From a checkpoint of a small image classifier.
Training: soap at rate 0.0033, 22400 steps, batches of 256.
Rows from block 5 of a small image classifier, named by matrix and row number. Rows with one number belong to one channel. Each number is 128 + 32 x the weight over its row's rms, rounded and kept within 0 to 255. All counts start at 0. Numbers have three digits each.
Before each channel's rows are labels from the 100 images, of 14848, where the channel reaches its highest value: "top examples" is what is common among them. Only what is clearly more common there than usual is listed. The data: stained colorectal tissue patches (NCT-CRC-HE-100K). In brackets: how many of the 100.
# convs1: first pointwise conv (model.blocks.5.convs.1.weight, 240x240x1x1), inputs 0-59
# convs3: second pointwise conv (model.blocks.5.convs.3.weight, 240x240x1x1, transposed), outputs 0-59

top examples: tissue: mucus (38)
convs1.22:151089119158146134064125086160177128198216146161124123131117159145162080145113151082106108158129137120129110174162121166119123085138176108156104111115125073147154157107147094126080
convs3.22:190088104166116186125144132118049150103049113158131191174123115157116180150134121121154129147088171152129169208106074124120149154095096139079076112147142118130119090138100118142051

top examples: tissue: mucus (44)
convs1.194:156156096154126086105110177165116127136157146126145113129108126170124146123065138181190139115226087176135203128095142176121072107151176116076116113116155143113148048160096148175099
convs3.194:092158099125170066133100121104126146183123120120123104096138153131142092120144118104048109184161147092119101202136180136176086164161090144130102136133165110174131150177092142141077

top examples: tissue: tumour epithelium (51)
convs1.150:090128136127077085163164164133166143142139161153099140105137159133117124167126170143114114094106093105071130147102137159088148092140161092073152115065080119156114136146109152140147
convs3.150:197115141128115120147075190100125062170078157141167124184173125101119149096178125127122123095107155099145163148079082153133155144089130153150161114054140141158091145193169140087133

top examples: tissue: tumour epithelium (43); tissue: mucus (31)
convs1.199:092120150085164137065152075156111058210104111094101154087164134170110179152143083138132126109087097056110164141135136130142119033125099218089098119137120106114179101173230100148131
convs3.199:095138149151153105139089087122166146146103097079106160110189097115124177073113128151121162131143067070098158071113133124091110108132132089119131056096099136125042181120083145100127

top examples: tissue: mucus (25)
convs1.58:126085126123143117127120069176088165165034105117030108163123115077176103117122104095138101099119129146132098115096149156123184145082165140183190196117163143134137124069168116032143
convs3.58:144145119146102145145095132094168094175148090099156096133137094133109092167130150139138150114144157151155113149112027130090142164133158180131055162072161185156105178156141114114177

top examples: tissue: mucus (45)
convs1.44:108087123157100174114118112141092115180049127126047108130144158149112117125107089115114158163119157155111114116161171136141171141128112143129162107109101143133139208104081087177150
convs3.44:155178100120105107128186163115158116142117144067137103124078129114107156201111134164159115168137119165144097158096095142129186132168086150106120090117110176123111148121119172116159

top examples: tissue: lymphocytes (91)
convs1.84:104160113149138121142125129190084097116129111168143102116153106109181191143128104112115147154078158113069142099082135135167130167158127115126123088100143120119180227147119127144096
convs3.84:116119138109094106084112147116173151142094192148169116124146131136144073087129158143146178122127077067117087108187162119144088132141115116135141172132191144157188089082137161176171

top examples: tissue: mucus (28)
convs1.81:148148139070156153108127094133129075133084156170112095108109155123128141099206142119124121166180162105174080134179125108099127162169090101134081097114116139110087185108117042110240
convs3.81:120110149079140161104115098125150076171165194098081133159139125166154165069109137115116128109096106080129147087134124143145141183116172100120195068172101098123158139144165100137039

top examples: tissue: normal colon mucosa (26)
convs1.193:111129153159143134159105068117177145153104148114081153138140177098101115125116074144128140128146090130183111092101108109098118138164147118092108154091056138050147136150095102157095
convs3.193:119091106146114096135148134128114115155160109101116148120118126147114084092147202091096105155166100119074090121088187144079155113131133084110118128088148086125119136147158130132120

top examples: tissue: tumour epithelium (47)
convs1.106:094126098164143116180164147158084108117119098081127146170088146131128118117084124161103162143114104129140158117130112141174165099133177174140104120157166149127114097148088177119143
convs3.106:175124112131129177139145138135134071118077100150122149086090137129128071087141038086143117133110150069133087203113122135118128110105081129104136115098110103166154120168097134070104

top examples: tissue: normal colon mucosa (38); tissue: mucus (30)
convs1.78:144147140140115030136154149201112136167176155140142133161156095140176164178162123157119101073170140115133200095128155158117074137129212148125141139180140130105119149158122113099124
convs3.78:103109098136075136158179158143070130127102109083122104128143148185140176148071098167127181099152169124122143159166189102153156182140104153132120106145090118125167147130102165122146

top examples: tissue: adipose tissue (41)
convs1.108:165088153099176169115145109126129107095121144107167194116166088174125130087114074164119104138093126122134142112127099121112148191083102113114125161168115122129136107178115069145166
convs3.108:120106124156198113104088137159161125126152124079118093120167117126135115141185145109098137085174139087095104132105112132115134120120165144132110095129027133123101148118105116147107

top examples: tissue: tumour epithelium (36)
convs1.151:141145097098119106107186132156095116117163105147109207102163064115129120150178134138145075099128112130124131116143151145125126188177164078153085144099051120118093108103105089117124
convs3.151:136119165134138130144059121146061122122124158111127110109161153111155123129164203140092144099185163066118123100086090087085164052164153135086188179090075141102116152160129154122106

top examples: tissue: mucus (51)
convs1.139:206155083116104144149138151107093097171157111119154139106100148179109136095138083160115134110242129158126133102136109076113070124144149152130154095107112107073140140217117116156109
convs3.139:088139180141120133145110128106160135124202104163139155180097138143115135085169134155142171147122093144141063140115069144109159096111075125156121160097127148103063146187113156101104

top examples: tissue: tumour epithelium (63)
convs1.107:063159094066151120142088131082109142173099128128143126121136167112139132038123134130061063102143124175089172136182139125199110084139141161127097097079152105141140080120156149135143
convs3.107:147122142110115100102064146113139140154101134059065084081062144171130066072087146170115150100107101108142141123084080117083097099163106085159121076122080097145114127154108168074080

top examples: tissue: mucus (39); tissue: normal colon mucosa (38)
convs1.143:110069184134147158131147134104103143142123175119117123130146148126143117125122122145119096109113183140128115155092153131113098081135224184116134118160156120104125129157224161089130
convs3.143:129078074108123103124110078122121147111126167131130123155129147131066116068131129095161153097114111143151137125172050161041182086123111127138098093150097143136203104134147126150109

top examples: tissue: tumour epithelium (77)
convs1.196:158134102106152114133093125125153172165130167154053120126122073161059134144147164082110108180047130164193168139105186124121188196131132075128107130149128072146134108101106150144179
convs3.196:144110116127130121103144124109088050095158174110104154088085147161078067116115108170148127113133108139144130194154129039150139124069145125169155110170165114148091208183113130147164

top examples: tissue: lymphocytes (64)
convs1.171:206143086135067164150125095130159100139127117111099116142162141132093084097184142123134158129170126140109124151146075077119099070074170150123110125102123122125045079141096090182168
convs3.171:138137146129148133121078117185126122161132129126112101106056122066121146180164142105126124163141102156173148097132124152106150125164178123128128213102128154112125127114147108176129

top examples: tissue: smooth muscle (31)
convs1.21:144145153127129136162159142104149167157165172092101059153126141129068139111137148171136142155138156104093075170208099129053122136154136133103095129175185086108160152198142201125135
convs3.21:090142139134112104116162145116163127122161117154131180139086133126151118131122107169097124129139089125143131144101179130139172199095142116126128108162173169140089139120194207160152

top examples: tissue: normal colon mucosa (80)
convs1.77:113112104083120156091133157138151098078106180144117092118137092171120148136126165113132112153182176113139127120110067170087111081138169133108132093102141141143110117165086159134056
convs3.77:116175175113155142142152150132081181109146135064091139141177135128111101131119118136159176110110163139139105088112093062192133193125135101127092180084147163155091158104147086142153

top examples: tissue: tumour epithelium (41)
convs1.212:142160157112083158078182111123079154095125134106150164127137147064129171169079088144081160089127127143108132112146112089130138106110119095111176125132145151156125121068129151161196
convs3.212:154119144166164147156194176142164150113113126091126121193135127151082151092068164115168178136116104086161110148099179076137098140119135097116107137096150107171075117151169151192079

top examples: tissue: mucus (42); tissue: tumour epithelium (37)
convs1.3:121160129126160176122139116052127098101181135113146140057089116108093121118120105101083140145118114155138122104128168090160161138145077146111128135165087113123097131140149118189170
convs3.3:101156090202150098110214108103112113131108180088177143084112165137160139176137142150079123185118123096129103115142140151094102147098095068171101155135104125109132191111085178186114

top examples: tissue: tumour epithelium (47)
convs1.179:151151073150175113133147177117084129088123111134131101118105159082147101179170100162135137134090101072129108090154100079121151104075069151152122128087062118121131124175138238114099
convs3.179:142179116143143093070154060143163145133084129151062128115131116129098107094159097131144103138128093142110140162118151148160134140149082149064158115148038076154096157155125030134166

top examples: tissue: tumour epithelium (41); tissue: smooth muscle (37)
convs1.59:174164161139103129132127116169124149104128128101112119072150148140124084133119116136109130142129116137097077130114123168105182132098114076132065099148139176080121141136154153137112
convs3.59:104130146128101080107104202128136072141094107146180129121138123194134192108076111112188119107136108129130144126108142093189138096105166125145112091102158123091097095075066086174161

top examples: tissue: mucus (33)
convs1.166:159139123124164174116136153079135092151176143118137087107143154126164142126111132175110056124084123104150101082115121133086110102141138095090143181191149119138084161142147080032142
convs3.166:152081182148117073151124162101140163088106178086050117160133110101131139138171126143094108101124143081104126112100098167114087183133139168113183120086154108118121125136125130135147

top examples: tissue: mucus (26)
convs1.66:093142124103154156114136089167121103183163113145133110127079178083141143116121204142103118119139155142124131144131091144118108084121122166196135114152093131139109155088088072158125
convs3.66:124077083048149117150131169155138134125129119131168175151093178149089119121150122147120159120140194151100161130125129127163067080104119075073139124094117135163135116046181165155128

top examples: tissue: adipose tissue (28)
convs1.17:144121134127122134094124094128154164128125126142137145156140167165114095112136099109088106122171149126158095166145153107111175124092181100114169120175112096138101148148117213096148
convs3.17:140131119092158116120144125151128108058138130121112093127096063092169133145148074144128132136090138151129134148170082096134146104101121150165109109104074147099080134132108103124100

top examples: tissue: lymphocytes (65)
convs1.134:144129137157124133093154153104086048130151134096154143092119213065144120156131101154009087103165108085110101131097149138117091103164134180122105018102128137077107106117099103120070
convs3.134:156149120134069055093138124134194126101083134124096158111101120255099126156209136139085154117154109087096086093104132091159093081095110137110114127127077149138148172139189150129080

top examples: tissue: tumour epithelium (39)
convs1.52:150172152121091068085180151149117145115150129113109115139139138121123101101106132104158125128125114104104105099168143112089126115084135161142106133106123170098240204125147165110119
convs3.52:110152161127136201131096070111163098128120141123083154114117162116114137095113142229083122127107110116074077156099159059148074080104143060114088096089112160139157102163137138131122

top examples: tissue: normal colon mucosa (70)
convs1.174:122179097137162117170123091100137084072155161149118140142146065106140094118162062107152115035121151107118082051183133180104206115090102136112158075178124100179079143107117098080164
convs3.174:120082135129100127097125128142141116179161132105126145070119124178101081092079148134136181053176145157125153118103133139044142155128134177183126058067086101146168150133139129119086

top examples: tissue: tumour epithelium (33); tissue: normal colon mucosa (25)
convs1.45:093138095127143154115156177147161114125092120133135148115120159154094122100166160197112148143168084116106106179121114083080129143168144126093107120086016123130101109135155172121155
convs3.45:137088098130082124149147131145076080150101131096162079073126171112109126158120155145062159152090164102126120102088171142110108117092168132129103125143171133183114140142155182141178

top examples: tissue: tumour epithelium (51)
convs1.87:134158122114114111116122134119121126110129169101140137069169146114137113140115120116121093104062081074130103114132137149139147114112130128156139139121119107111114161159155198057140
convs3.87:089194101141126144127159078163141187099111094139086092182125131149100102160191138106114229170171187149138145099207169119123106055125079085144154144155165132167147152158185130087119

top examples: tissue: mucus (31)
convs1.85:119108165057113161139137181107153121158142131174111074138155110106158148214162122150149120149041100142135134137192144121124184122077117113113134141083103121103155177127128181160120
convs3.85:171141162083156104116133085111126129132106142113106119131157138185136103102160186128150135149110127120134083135179143110149083116138136138163121124105123098191155108170109113133047

top examples: tissue: normal colon mucosa (32)
convs1.203:139093112192182195128144129145149115158170135207100095111178155139111124137129091124148173147099171130095104076160088110093117136132137156170113105184130119133138093166092116188179
convs3.203:169095119079086064107112168178151150075118087121135147182050062124139106127164173073117161127175146133086106141115100110109156098070140091100070101090180138132139112105180167161119

top examples: tissue: normal colon mucosa (59)
convs1.218:173158131100172099129151132062174144119099122115208068092127166187082139091190139162191145165187204082113128125164081168123059112159146153155148145077139135057130147135105115173177
convs3.218:135156123154113172141121143132159178157151084138177060117150096190163121085182074126090067082197137123164140130105049114159086156147075093108179134096141177109144142092079146123120

top examples: tissue: smooth muscle (34)
convs1.220:178071081147124126144123117132084076102108114139126103125082129147150166152131137155125122122163097147169122104186146124108149118192116104091134165127159132153135168118126137014053
convs3.220:052129130159160102129131075098138153165106117144124150113144094160155174129138078107121079143143063145084135114128076107098102126140128183134062137104151138098104168097139093161112

top examples: tissue: normal colon mucosa (74)
convs1.145:130130119114118156159158140113118093125154106129181132129123135117144124125126090085092131081132123086152114114112107110045098132145211114104175077154070152128080173084120109186144
convs3.145:147111137112148193183144138128149160136143147182122118120113124146134132126174098106188169156119088154108123096122130112060110141102117157138195134129141105138127158132089113114145

top examples: tissue: tumour epithelium (63)
convs1.24:133147152115128123102107139130125141146081179173078101066139097131136118119083124153105119118070068115134073130148101100132156140133122126132157174099142132154128119132137086158109
convs3.24:129141081160152125110096197104120110118127122138122070150174149107078119123104143157136111072091116097133137107079131172136128145127160132093144119186102122136158206101125121156124

top examples: tissue: tumour epithelium (75)
convs1.88:102086140127110136130146149137142129113145166112179167184173176119118143150069071125147132106081121135181163105124100102169127133131152174130156183199086147143091139115116115161127
convs3.88:132093104142135112116150133122166133069122122123116106128123111066099147132153120101159119146122129112099113194132121169063126092157083117091096087098143132189140137097111173139119

top examples: tissue: normal colon mucosa (36)
convs1.64:031144165119119111144108123117119109100149156124094160170201118097140151134103163184123138171149097098173110115116192173126153120146196138134134133159136186106161165122181193095156
convs3.64:116153078151109094107104128148093121144104122121095122145047162155124115130126102132144143135105161225112165173183100188115176122194156051124147128093123098086183110117100164120095

top examples: tissue: mucus (26)
convs1.169:143185129139123094180137131097160120104108121159135131131147104138170199072100158139118141141051144117126140109139105085116209162114136158157110027156162143155116145119165117166201
convs3.169:142156122214075143152124083163141115120105111101116156119172094163136139107147102157119125185102139186108127102128148142110180102140065159116058106169079128115121145167136149137093

top examples: tissue: tumour epithelium (56)
convs1.5:138184134070135146115170108056164130117148174185091113153130126133140099141158098120183120042150140122154119108129189062141153181135111181152138130143139068128187148106088150090061
convs3.5:164139127151156152212114132126086148169160081172104105128107164173100144144131146164137122124113097168114173098202099111060147128102168140169109087113087120138120151177209130161143

top examples: tissue: tumour epithelium (39)
convs1.204:129164154135127180192134120127179107128137128109139172113062107154113135081095146155162095143185067136129139111099125104091155133103143130124115067125197114178139123138145103147132
convs3.204:096093132131113139092118142132075155137126073095113068126214109108152139074114127104140109131112046046094110124107176075108083107140147111108136154182129115144168150111064121091078

top examples: tissue: tumour epithelium (37)
convs1.207:153153171134065128099031191145114108113076119095191160103148143134142149131114189131136085168107151173182041150153114102175173117104130105122151120153121093102108167157095128145123
convs3.207:173132161098129135127174131167117104111125148117126105172120121143177181130118115129093188193140082072139122133129160111158191111141097133110112165083162127091170098123109142168126

top examples: tissue: mucus (37)
convs1.132:151097142142118068130160108108152129098164178085137145145136165136152117111117056180118151098108124142122112108072153126123152136108095117109123127143123118137131087143255173098069
convs3.132:146132157112103139117121196155183136149090107105142137148103069121153120163113104127121178145142136106177069103170152106138142127112124069219152149114123068131155129160187104192117

top examples: tissue: smooth muscle (64)
convs1.209:136106118138087119138077104151133122182165085103099164095122142112129061157100073124095112147120148085094164115172104126112083124174129161135155129140159148134168117163133136077157
convs3.209:086123122125107197092104163181164146114120144144145174137109144127128099153157120191100158196115067114131164133154120116136127143110126119140064109112121124162109082093136112143154

top examples: tissue: mucus (36)
convs1.72:138132118067090159122127104138154114116151142155134161123125138135179137133105188145135135156123109149098118099142150145132174158169115126106111073171127153161088120086124088128121
convs3.72:095105168125096172117196069112167155170144165174145143157149069118113083118034110157148139111120181119104089121168172187129119109152119129140155141173126109147175068133142143060192

top examples: tissue: tumour epithelium (35)
convs1.42:130133099185103079089096127140155168118126172086109165088158114079075115140115121118104152128101071051187129169117102155100129111125107173114169071124141124140138112110086209049112
convs3.42:194191076061147135143192113129134061150113183130174109145123163166101061060093129150169121158066130134096169137143167106118138101133111134150128080113142146132075134133104033122090

top examples: tissue: tumour epithelium (57)
convs1.226:106239048142081128116162141151123075114095150123067133133152098175159109149152105141078127192159125110145120174128163129109069126115167134146135107123106141111153055129117157098170
convs3.226:076135178128116062115126128103151075105115108081127109132119072096128096147128115098112132118155103180177128123159088170123170137107123080148111100192148157112090145123108145150142

top examples: tissue: tumour epithelium (79)
convs1.14:152138121149120153075121150121135239140119168156140120114059137143207121161144125127119152138105151117142113092092139108145121092089153160096139149115107132162129134161120120115107
convs3.14:076151130146124085094161139103171128138113164167111131192155134148041140100168197122102118099145118128129101103108104130103099154107174145125156155137110136153161150148137148152122

top examples: tissue: tumour epithelium (51)
convs1.18:193168102124147166156102134165056107158143192142134104130151113119156137168135134129177128120154146115149082123138203114102165052114181167121143088087054166171229113077152177136208
convs3.18:096171195076122116105129101120107139153073166107159169101153098090101067134158139102151152148127177053111129077152111125111200134147173147190103178122126087070033125100068087072153

top examples: tissue: tumour epithelium (34)
convs1.20:138143130117127130135136167077129167141096110094150142127068061117126141082152126121119151164208160092129150162124157087125123165119092137144101116085191204110135118104064134138109
convs3.20:162089128170131101090106222154106122161174088097143168093085102177164142117144166117121162111104117155112102088095128145111107120166159075116122096118128092069071114127141121102109

top examples: tissue: mucus (25)
convs1.19:134151185106119108159132160086180107064246141178123172143146110165139090152130151100087097153100129110153138123120134101180148084189112113156144180111140067134170131123146144130094
convs3.19:133189111150094116164106161121156151091139126156110118113136113148129096152083138174147170127161151131150069171171187178123138141122103125090111085102129117135101115132079203137212

top examples: tissue: tumour epithelium (48)
convs1.201:134080053097125149149074139093133120134146178103105121135145138169138078136207138084170185141112107148119130119113116205155149119185138120104108115122116125126168149146147121146087
convs3.201:121096147175071147130077148119117067113119156115167104133105164100120120118091167145211162085129168085168141200122161132100151103095180095156132147116106095119161127087149107119126

top examples: tissue: tumour epithelium (43)
convs1.161:139102154135113094162095130149097139137181145172131125144115066159118148092145142135144199155133159111132144087142120190150105096122167148127098207111112132100070105122240165136137
convs3.161:129166155140080090126151106139073089168147178093123134117118127061103168093146133086133122141153127145149129104141100134133140080092104115132199070168117108151136106149065135165126

top examples: tissue: normal colon mucosa (50)
convs1.71:146166094155122088075117108222183131196104096113033147126105178113181154106117050124170145069080136191126128141093135106108171127116172104140180169086134131169153100165133114137139
convs3.71:079108155104137114122175078125129151116094135141097124078149105081180155139117116180168085172136087143074147160102103095065132087112100076135171120154145176094156042116110107135098

top examples: tissue: tumour epithelium (56)
convs1.15:098108157111146043059153181105141179152071137105150127131169075145121142124130113157118097154125155156134165161134095180151108176113152131116116147110142097155107129142093143116201
convs3.15:155099159134068131186118132166101162124139124129201088141135221143127123143142171118069109111132167106136126104122175125141123123125134127159152120123102074165122134164200115135114