Weights of a small image classifier: arch xception, 63.4 epochs.
Rows from block 5 of a small image classifier, named by matrix and row number. Rows with one number belong to one channel. Each number is 128 + 32 x the weight over its row's rms, rounded and kept within 0 to 255. All counts start at 0. Numbers have three digits each.
After each channel's rows are labels from the 100 images, of 14848, where the channel reaches its highest value: "responds to" is what is common among them. Only what is clearly more common there than usual is listed. The data: stained colorectal tissue patches (NCT-CRC-HE-100K).
# convs1: first pointwise conv (model.blocks.5.convs.1.weight, 240x240x1x1), inputs 0-59
# convs3: second pointwise conv (model.blocks.5.convs.3.weight, 240x240x1x1, transposed), outputs 0-59

convs1.91:167148134142115103113125118130128129142127170106116133119101120107105138089105130086163128079197108113095115138128078119087068078129212137170160167113132107093102098119081152130092
convs3.91:160139104119141128193088164137157095131126103127177109119182070159145134068102129114190125098107187188084159153197157128067089116158075156068131114140185088169130151090072116082148
responds to: tissue: debris; tissue: smooth muscle

convs1.119:106170134110130110082139136119118125082157150098158064095102142159125159173110130147083156149101173111177135188129123111077119153125082064140112179083171135180115134109094085144084
convs3.119:152088107151122167138135195084083145140162103159052187078158108107065154117110116144159143175097121121171182145162157054135153106083114108133152127169120141159155110153141117127070
responds to: tissue: normal colon mucosa

convs1.135:135145091083155147064056158116158111150101149078115081128121125125160176125108092130127084103131132140180140130148134000153086163121101107154109147093157151164102130117080135150102
convs3.135:131083142135175151173066126152116113113125077073096123075119155078093196087124127186123147160135109138145137193172143006143142131119153140047170171101106117109156064141157141138143
responds to: tissue: lymphocytes

convs1.181:070168082090121202133164103154160152146164146133084106147117191106110088098126158178105060085095109182141066119139148104150126141161203162082134137099150093082106089111119052168157
convs3.181:110103069135077167157141159118131162133146128107135111135184113130145130131098089135098090182172079176147140135154129214094180123189055093109152133090101134136129144148186201089141
responds to: tissue: tumour epithelium

convs1.155:145104111092144192078085128125115104099094163108083151091122143136176156187079146136132145109147120177154141134122147176154139145156140192141095108130142170155112155109051113138103
convs3.155:118067104147151146184145091166163097108079131118169159128128120151171125099202188125057149139100105178168143108127139114075106169128119147143084081122160105079110123106099170170162
responds to: tissue: smooth muscle

convs1.34:119205108121173145093099147125149174182132144141162177118092092167117128068100176155154098122060125108172113127141081168139126160164156128124062139140131140134157119161110142146149
convs3.34:162067178118116121121152120106110132151137187089137118078108103135103157137142156099111106087072153137135112117156135054112147153110172102156089133103126134148115147170107107085160
responds to: tissue: lymphocytes

convs1.152:121113157089124142142141124150138111098151121064143044107108134161191151115106149139171136158152158129094147128121122131109068157088160122120119095182147145134122110162130148073105
convs3.152:160119140109126128118097164103129141103117151143081076161073123141103144113144121118195103116086058123124184163144178099137100184067089110157138092161146189135123116111110132158191
responds to: tissue: cancer-associated stroma

convs1.116:200053038068196102130125109150143144130148140136129148085128140164149099109169109098121131146073141101152107136101105135165105072132115100135149093115169097147124090114134121161101
convs3.116:140203098107103116136189102087099124115168153143155146180172173111071100126132107176170096139109148078150146090084112131092119170119168113078189112115130134168134142089072135114144
responds to: tissue: lymphocytes

convs1.57:066182089173089099119146120177101149130105124104146165119116106159167072130148117165183118113121074119080141074153133143109115124094119190152113109126175113132118124075150147135124
convs3.57:131073107160155140163085120116144111111142136175133151149145179191116151181153071128183119141144107059124155076120156101162150150124129106091075100111088106129134105120134153108126
responds to: tissue: mucus

convs1.50:100105135076161158140156179139109172123127141162146163085082100121129131133093114163135148150130117165065158131110092039172158150155193133114169100105138093125101117106124111105176
convs3.50:132161119155126087132097163146123085028138105142128136122150107091143158163175103099125113132175100141124139154116158169159105176180099119139132126063066077135131177144179157193117
responds to: tissue: lymphocytes

convs1.65:154143093114137100094180095171152112224109131112150155096119147112128120128086111161139079087158152134118053167233122128143105158101134163165128127108141189091120113069157102106157
convs3.65:138132149067111094150143132153072136105108134140132135122173155071200133201139192104147120166133107115155142153167167141059082064100127127161106105114109134154131123104103124164125
responds to: tissue: adipose tissue

convs1.211:092162157134185141113133060117152139149140119114071108128139127138133102098153146141125133134141097125126165147132075115153095133143101163151133162106158101145140138136150167033136
convs3.211:106153125109113149153112112141128095103104100131111117137110124173117115153110129164082115155109124069114074113129095137126173199035069167135099128125165171194125068137175112091131
responds to: tissue: mucus

convs1.29:144071143142130157180097132143090116114134143154170062110103200099190104143091139161092135121199123131164120114110108097113120105121116070063126087112141166094143169159095054102080
convs3.29:120115132157141172123152133151099134139113156129118172127119108141060147154170143186136114105107113158100093121082159111152127060125086148107178098106151170168168106083137142185098
responds to: tissue: lymphocytes

convs1.206:114120090152105100095157143138123173131115123139139160089142122097132109120179149104071114122112168132143080153100132126130198148150075157152090128057131113155095223086152118158109
convs3.206:125159118130086095129163136126152121080131137115163114116156176144151123117171184151131138109090112076136127069087122127100090135089157076127116147216133151133099082128141137164138
responds to: tissue: smooth muscle

convs1.158:138109084143149167086110143095109129116104099129127086133118148129090235188071143140108131118151138151122114132155112160133160138108158104131157022171090128090106120129117216095117
convs3.158:100170203141086184174077147176118111150149078109120119161125184218066155093103146136127118180092179158082142074120153143113179106111128175119096152098151086161132140172161147193144
responds to: tissue: lymphocytes

convs1.154:143144167103146116090198162141141201181130102151120150167091124136086062126112115125081138141136106133069131128131174135093108083117135130163071080128151078143148132118109151142138
convs3.154:081157134154140096079178112111149180123159106136115107138146140119146123193083132096129107162109113132133145103112036123104141142135078098115151134116070152075087139164124103140095
responds to: tissue: adipose tissue

convs1.190:095138110146093147126077137182068111122111066150100126121100124170103202088185092197123182116166141079160203109169122008190116116109171156125107182115132117131133122138106153133089
convs3.190:191153164154105086160060137121125098143166105138099097165129087124065128123127193180162187168158093161146104168137162107040128118141081097115170084134163136165137125161122175108129
responds to: tissue: cancer-associated stroma; tissue: smooth muscle

convs1.67:166113119114112059168159106115121064074151136149132136125058149138153096074143138132124132122088107086131119110065070112125120164116074127146155113120148134126183112064128138170118
convs3.67:114067156128142182147165155111155103127123130169126094124127190172163175144143125109117120169204143135110085142087178166169125079128098157194158123106050154120119140116138112043108
responds to: tissue: debris

convs1.178:143144131183156158110119104139094120144112143142138156162165118076128153148131078125089143150148090072119159129132135123110103105095145179127165141072162131110146125093144149106136
convs3.178:114171172131172081159126087138161152184118149089131071159130155170114147128148089123123114168159089133098096128151146150136126199134140117156105122098124137162137208192099077157132
responds to: tissue: normal colon mucosa

convs1.223:122186160061125145148121128121176099114117125103057153120116113123105110137148109170111137116095120139156156158143143142069099119087073122100186119110074160070112124140141139096133
convs3.223:134156157130159142115149138206120117181102138141135143112122142160152088173135178114131157179092088086102123064123182116139149117103119168144127125150099118116138196222101059112115
responds to: tissue: tumour epithelium; tissue: normal colon mucosa

convs1.118:113222107103110145169152117067129166127198121168107076168140087140087134141170104167174098152139132143142081157161150189084108113107171071118163126092174129132151106124119030112166
convs3.118:084138102086150122120144098119141185149119120093143167119127143143149109089147124096148173178104140125151157185127092157161115103089135094098160125149123127173126135159138138126112
responds to: tissue: lymphocytes

convs1.94:137134143141126150144200104121193125089087076159144133126147122076186095107149091176134083142140137146180136128118110179127159124100138143108093159167167134095160085095127149119144
convs3.94:112123197112130062124083152103127055121164093116173127143098170124182147097087138113105171106147133093153142072110116124122117172141143110104076138097149131134135120073144122102124
responds to: tissue: smooth muscle

convs1.141:096132126183169097140128108110135166130159151111112174112160148139117118186155197167131067140165106142096103086152169112114133105068101141143126083139159140142121166086060115199142
convs3.141:167162139153171086077129156131120099191074140174139119108134118156119129123173172122162158068111184120121177126103144127139094111107160133085136199146063145104154093026106167149118
responds to: tissue: adipose tissue

convs1.180:056148133127095154052124136164119130059171127175155179113129109150170174123145157064142095149134153116164113128103153129103123082135106137121124133174099106101119115159169072164157
convs3.180:124158166136111114111171106120093096087130087085111094107098099133171118105115069122167222121122140128133127173139116151152156114177142112129096126170143140177160121156189164084115
responds to: tissue: smooth muscle

convs1.73:168131165147178108187147085167114133147148105107112138173069079117144114109147086164110135129148174111136138109148088138125103103144110117119101088173101131141111141150158084154135
convs3.73:120202149155167137074195155036107126107102091134141096051099142077180123106176098124173109117105154150156153180141156135120126154128138152189108109108079099120146205158113089153068
responds to: tissue: normal colon mucosa

convs1.200:123068154136137155073132131066086137132132127114133070161174109136071137161146071129111098110140149102133156117125149203096140112116139121119144209139134133116126163134163157166154
convs3.200:129109141093164122157160111044158017146087072081119094127120128111165099100169202093081036155156075169108152063025122099105103129147153163092096167070061149128157142091137138172135
responds to: tissue: debris

convs1.124:120116037127151119153155129148120082084156108119129129184119115141129108194111141105180084151105090173134124128154183101068129101079124151168121109060032114122126143118159126118157
convs3.124:077155118137138136114146130122118139127156116091086159080167153141066149128126133102104084154159096122085080147132142075137122080128115105180139097128081141149180163121121161070161
responds to: tissue: debris

convs1.82:171081169112133141115128133096153146142098136139129132108101161146137134167064160157158154110160130118152148114096116120180032101085053070108124121098124123155146123116113112134153
convs3.82:112105151123106132176082009150117120116141151085143093148152133203099103136164111132059101116133052140058135152094106118098140143146107150130129072125137128122208188143093142112126
responds to: tissue: lymphocytes

convs1.30:132123132127147096123125108165119141206175112113088137147164129147160120083209072137126130175172157121185162111166123100131102183161180067142182151124167156112110117112110090100139
convs3.30:162143100150101166105160088120115091112052113086058179097135078163131148146148105110130156156152097099111151158099119140213151160162112132065134192090065130146175126165100129147147
responds to: tissue: adipose tissue; tissue: normal colon mucosa

convs1.7:169152086125163138074115121111143150120122127145086101111120186151128154154183199143121151129123107133192105138124113149149085119143149127059089111102052042122110086152150148126095
convs3.7:123126116088137146151143118104102108163149151147160084132135106120123125045105185127171076157188104108149091131124154132151109120194135075141131147216172132168199120145170095184124
responds to: tissue: adipose tissue

convs1.130:130094161191181082150139108100099111188137116146117119158133129165101137145142119109119075110138160122147146177128129134115119184129157098120151116128146135168122141106151064162186
convs3.130:103113178186128115167154161250127085066139112135062115106118121101159188134173084153199121167141092156152152115132101107112132115087109142163118129072124089173138129130185130128111
responds to: tissue: debris

convs1.167:117102105147105139136033130072213088105136112136117117129143114164134167072180114096169110178155113103173136160135117144158081128138160125124087117122146155118140171075165139092096
convs3.167:145125145092112155137196172114150137059137156094152117131135172099108102123118100152062094174153074133150122089110123077093110050107130144127092113155137103161145108113137120098113
responds to: tissue: debris; tissue: smooth muscle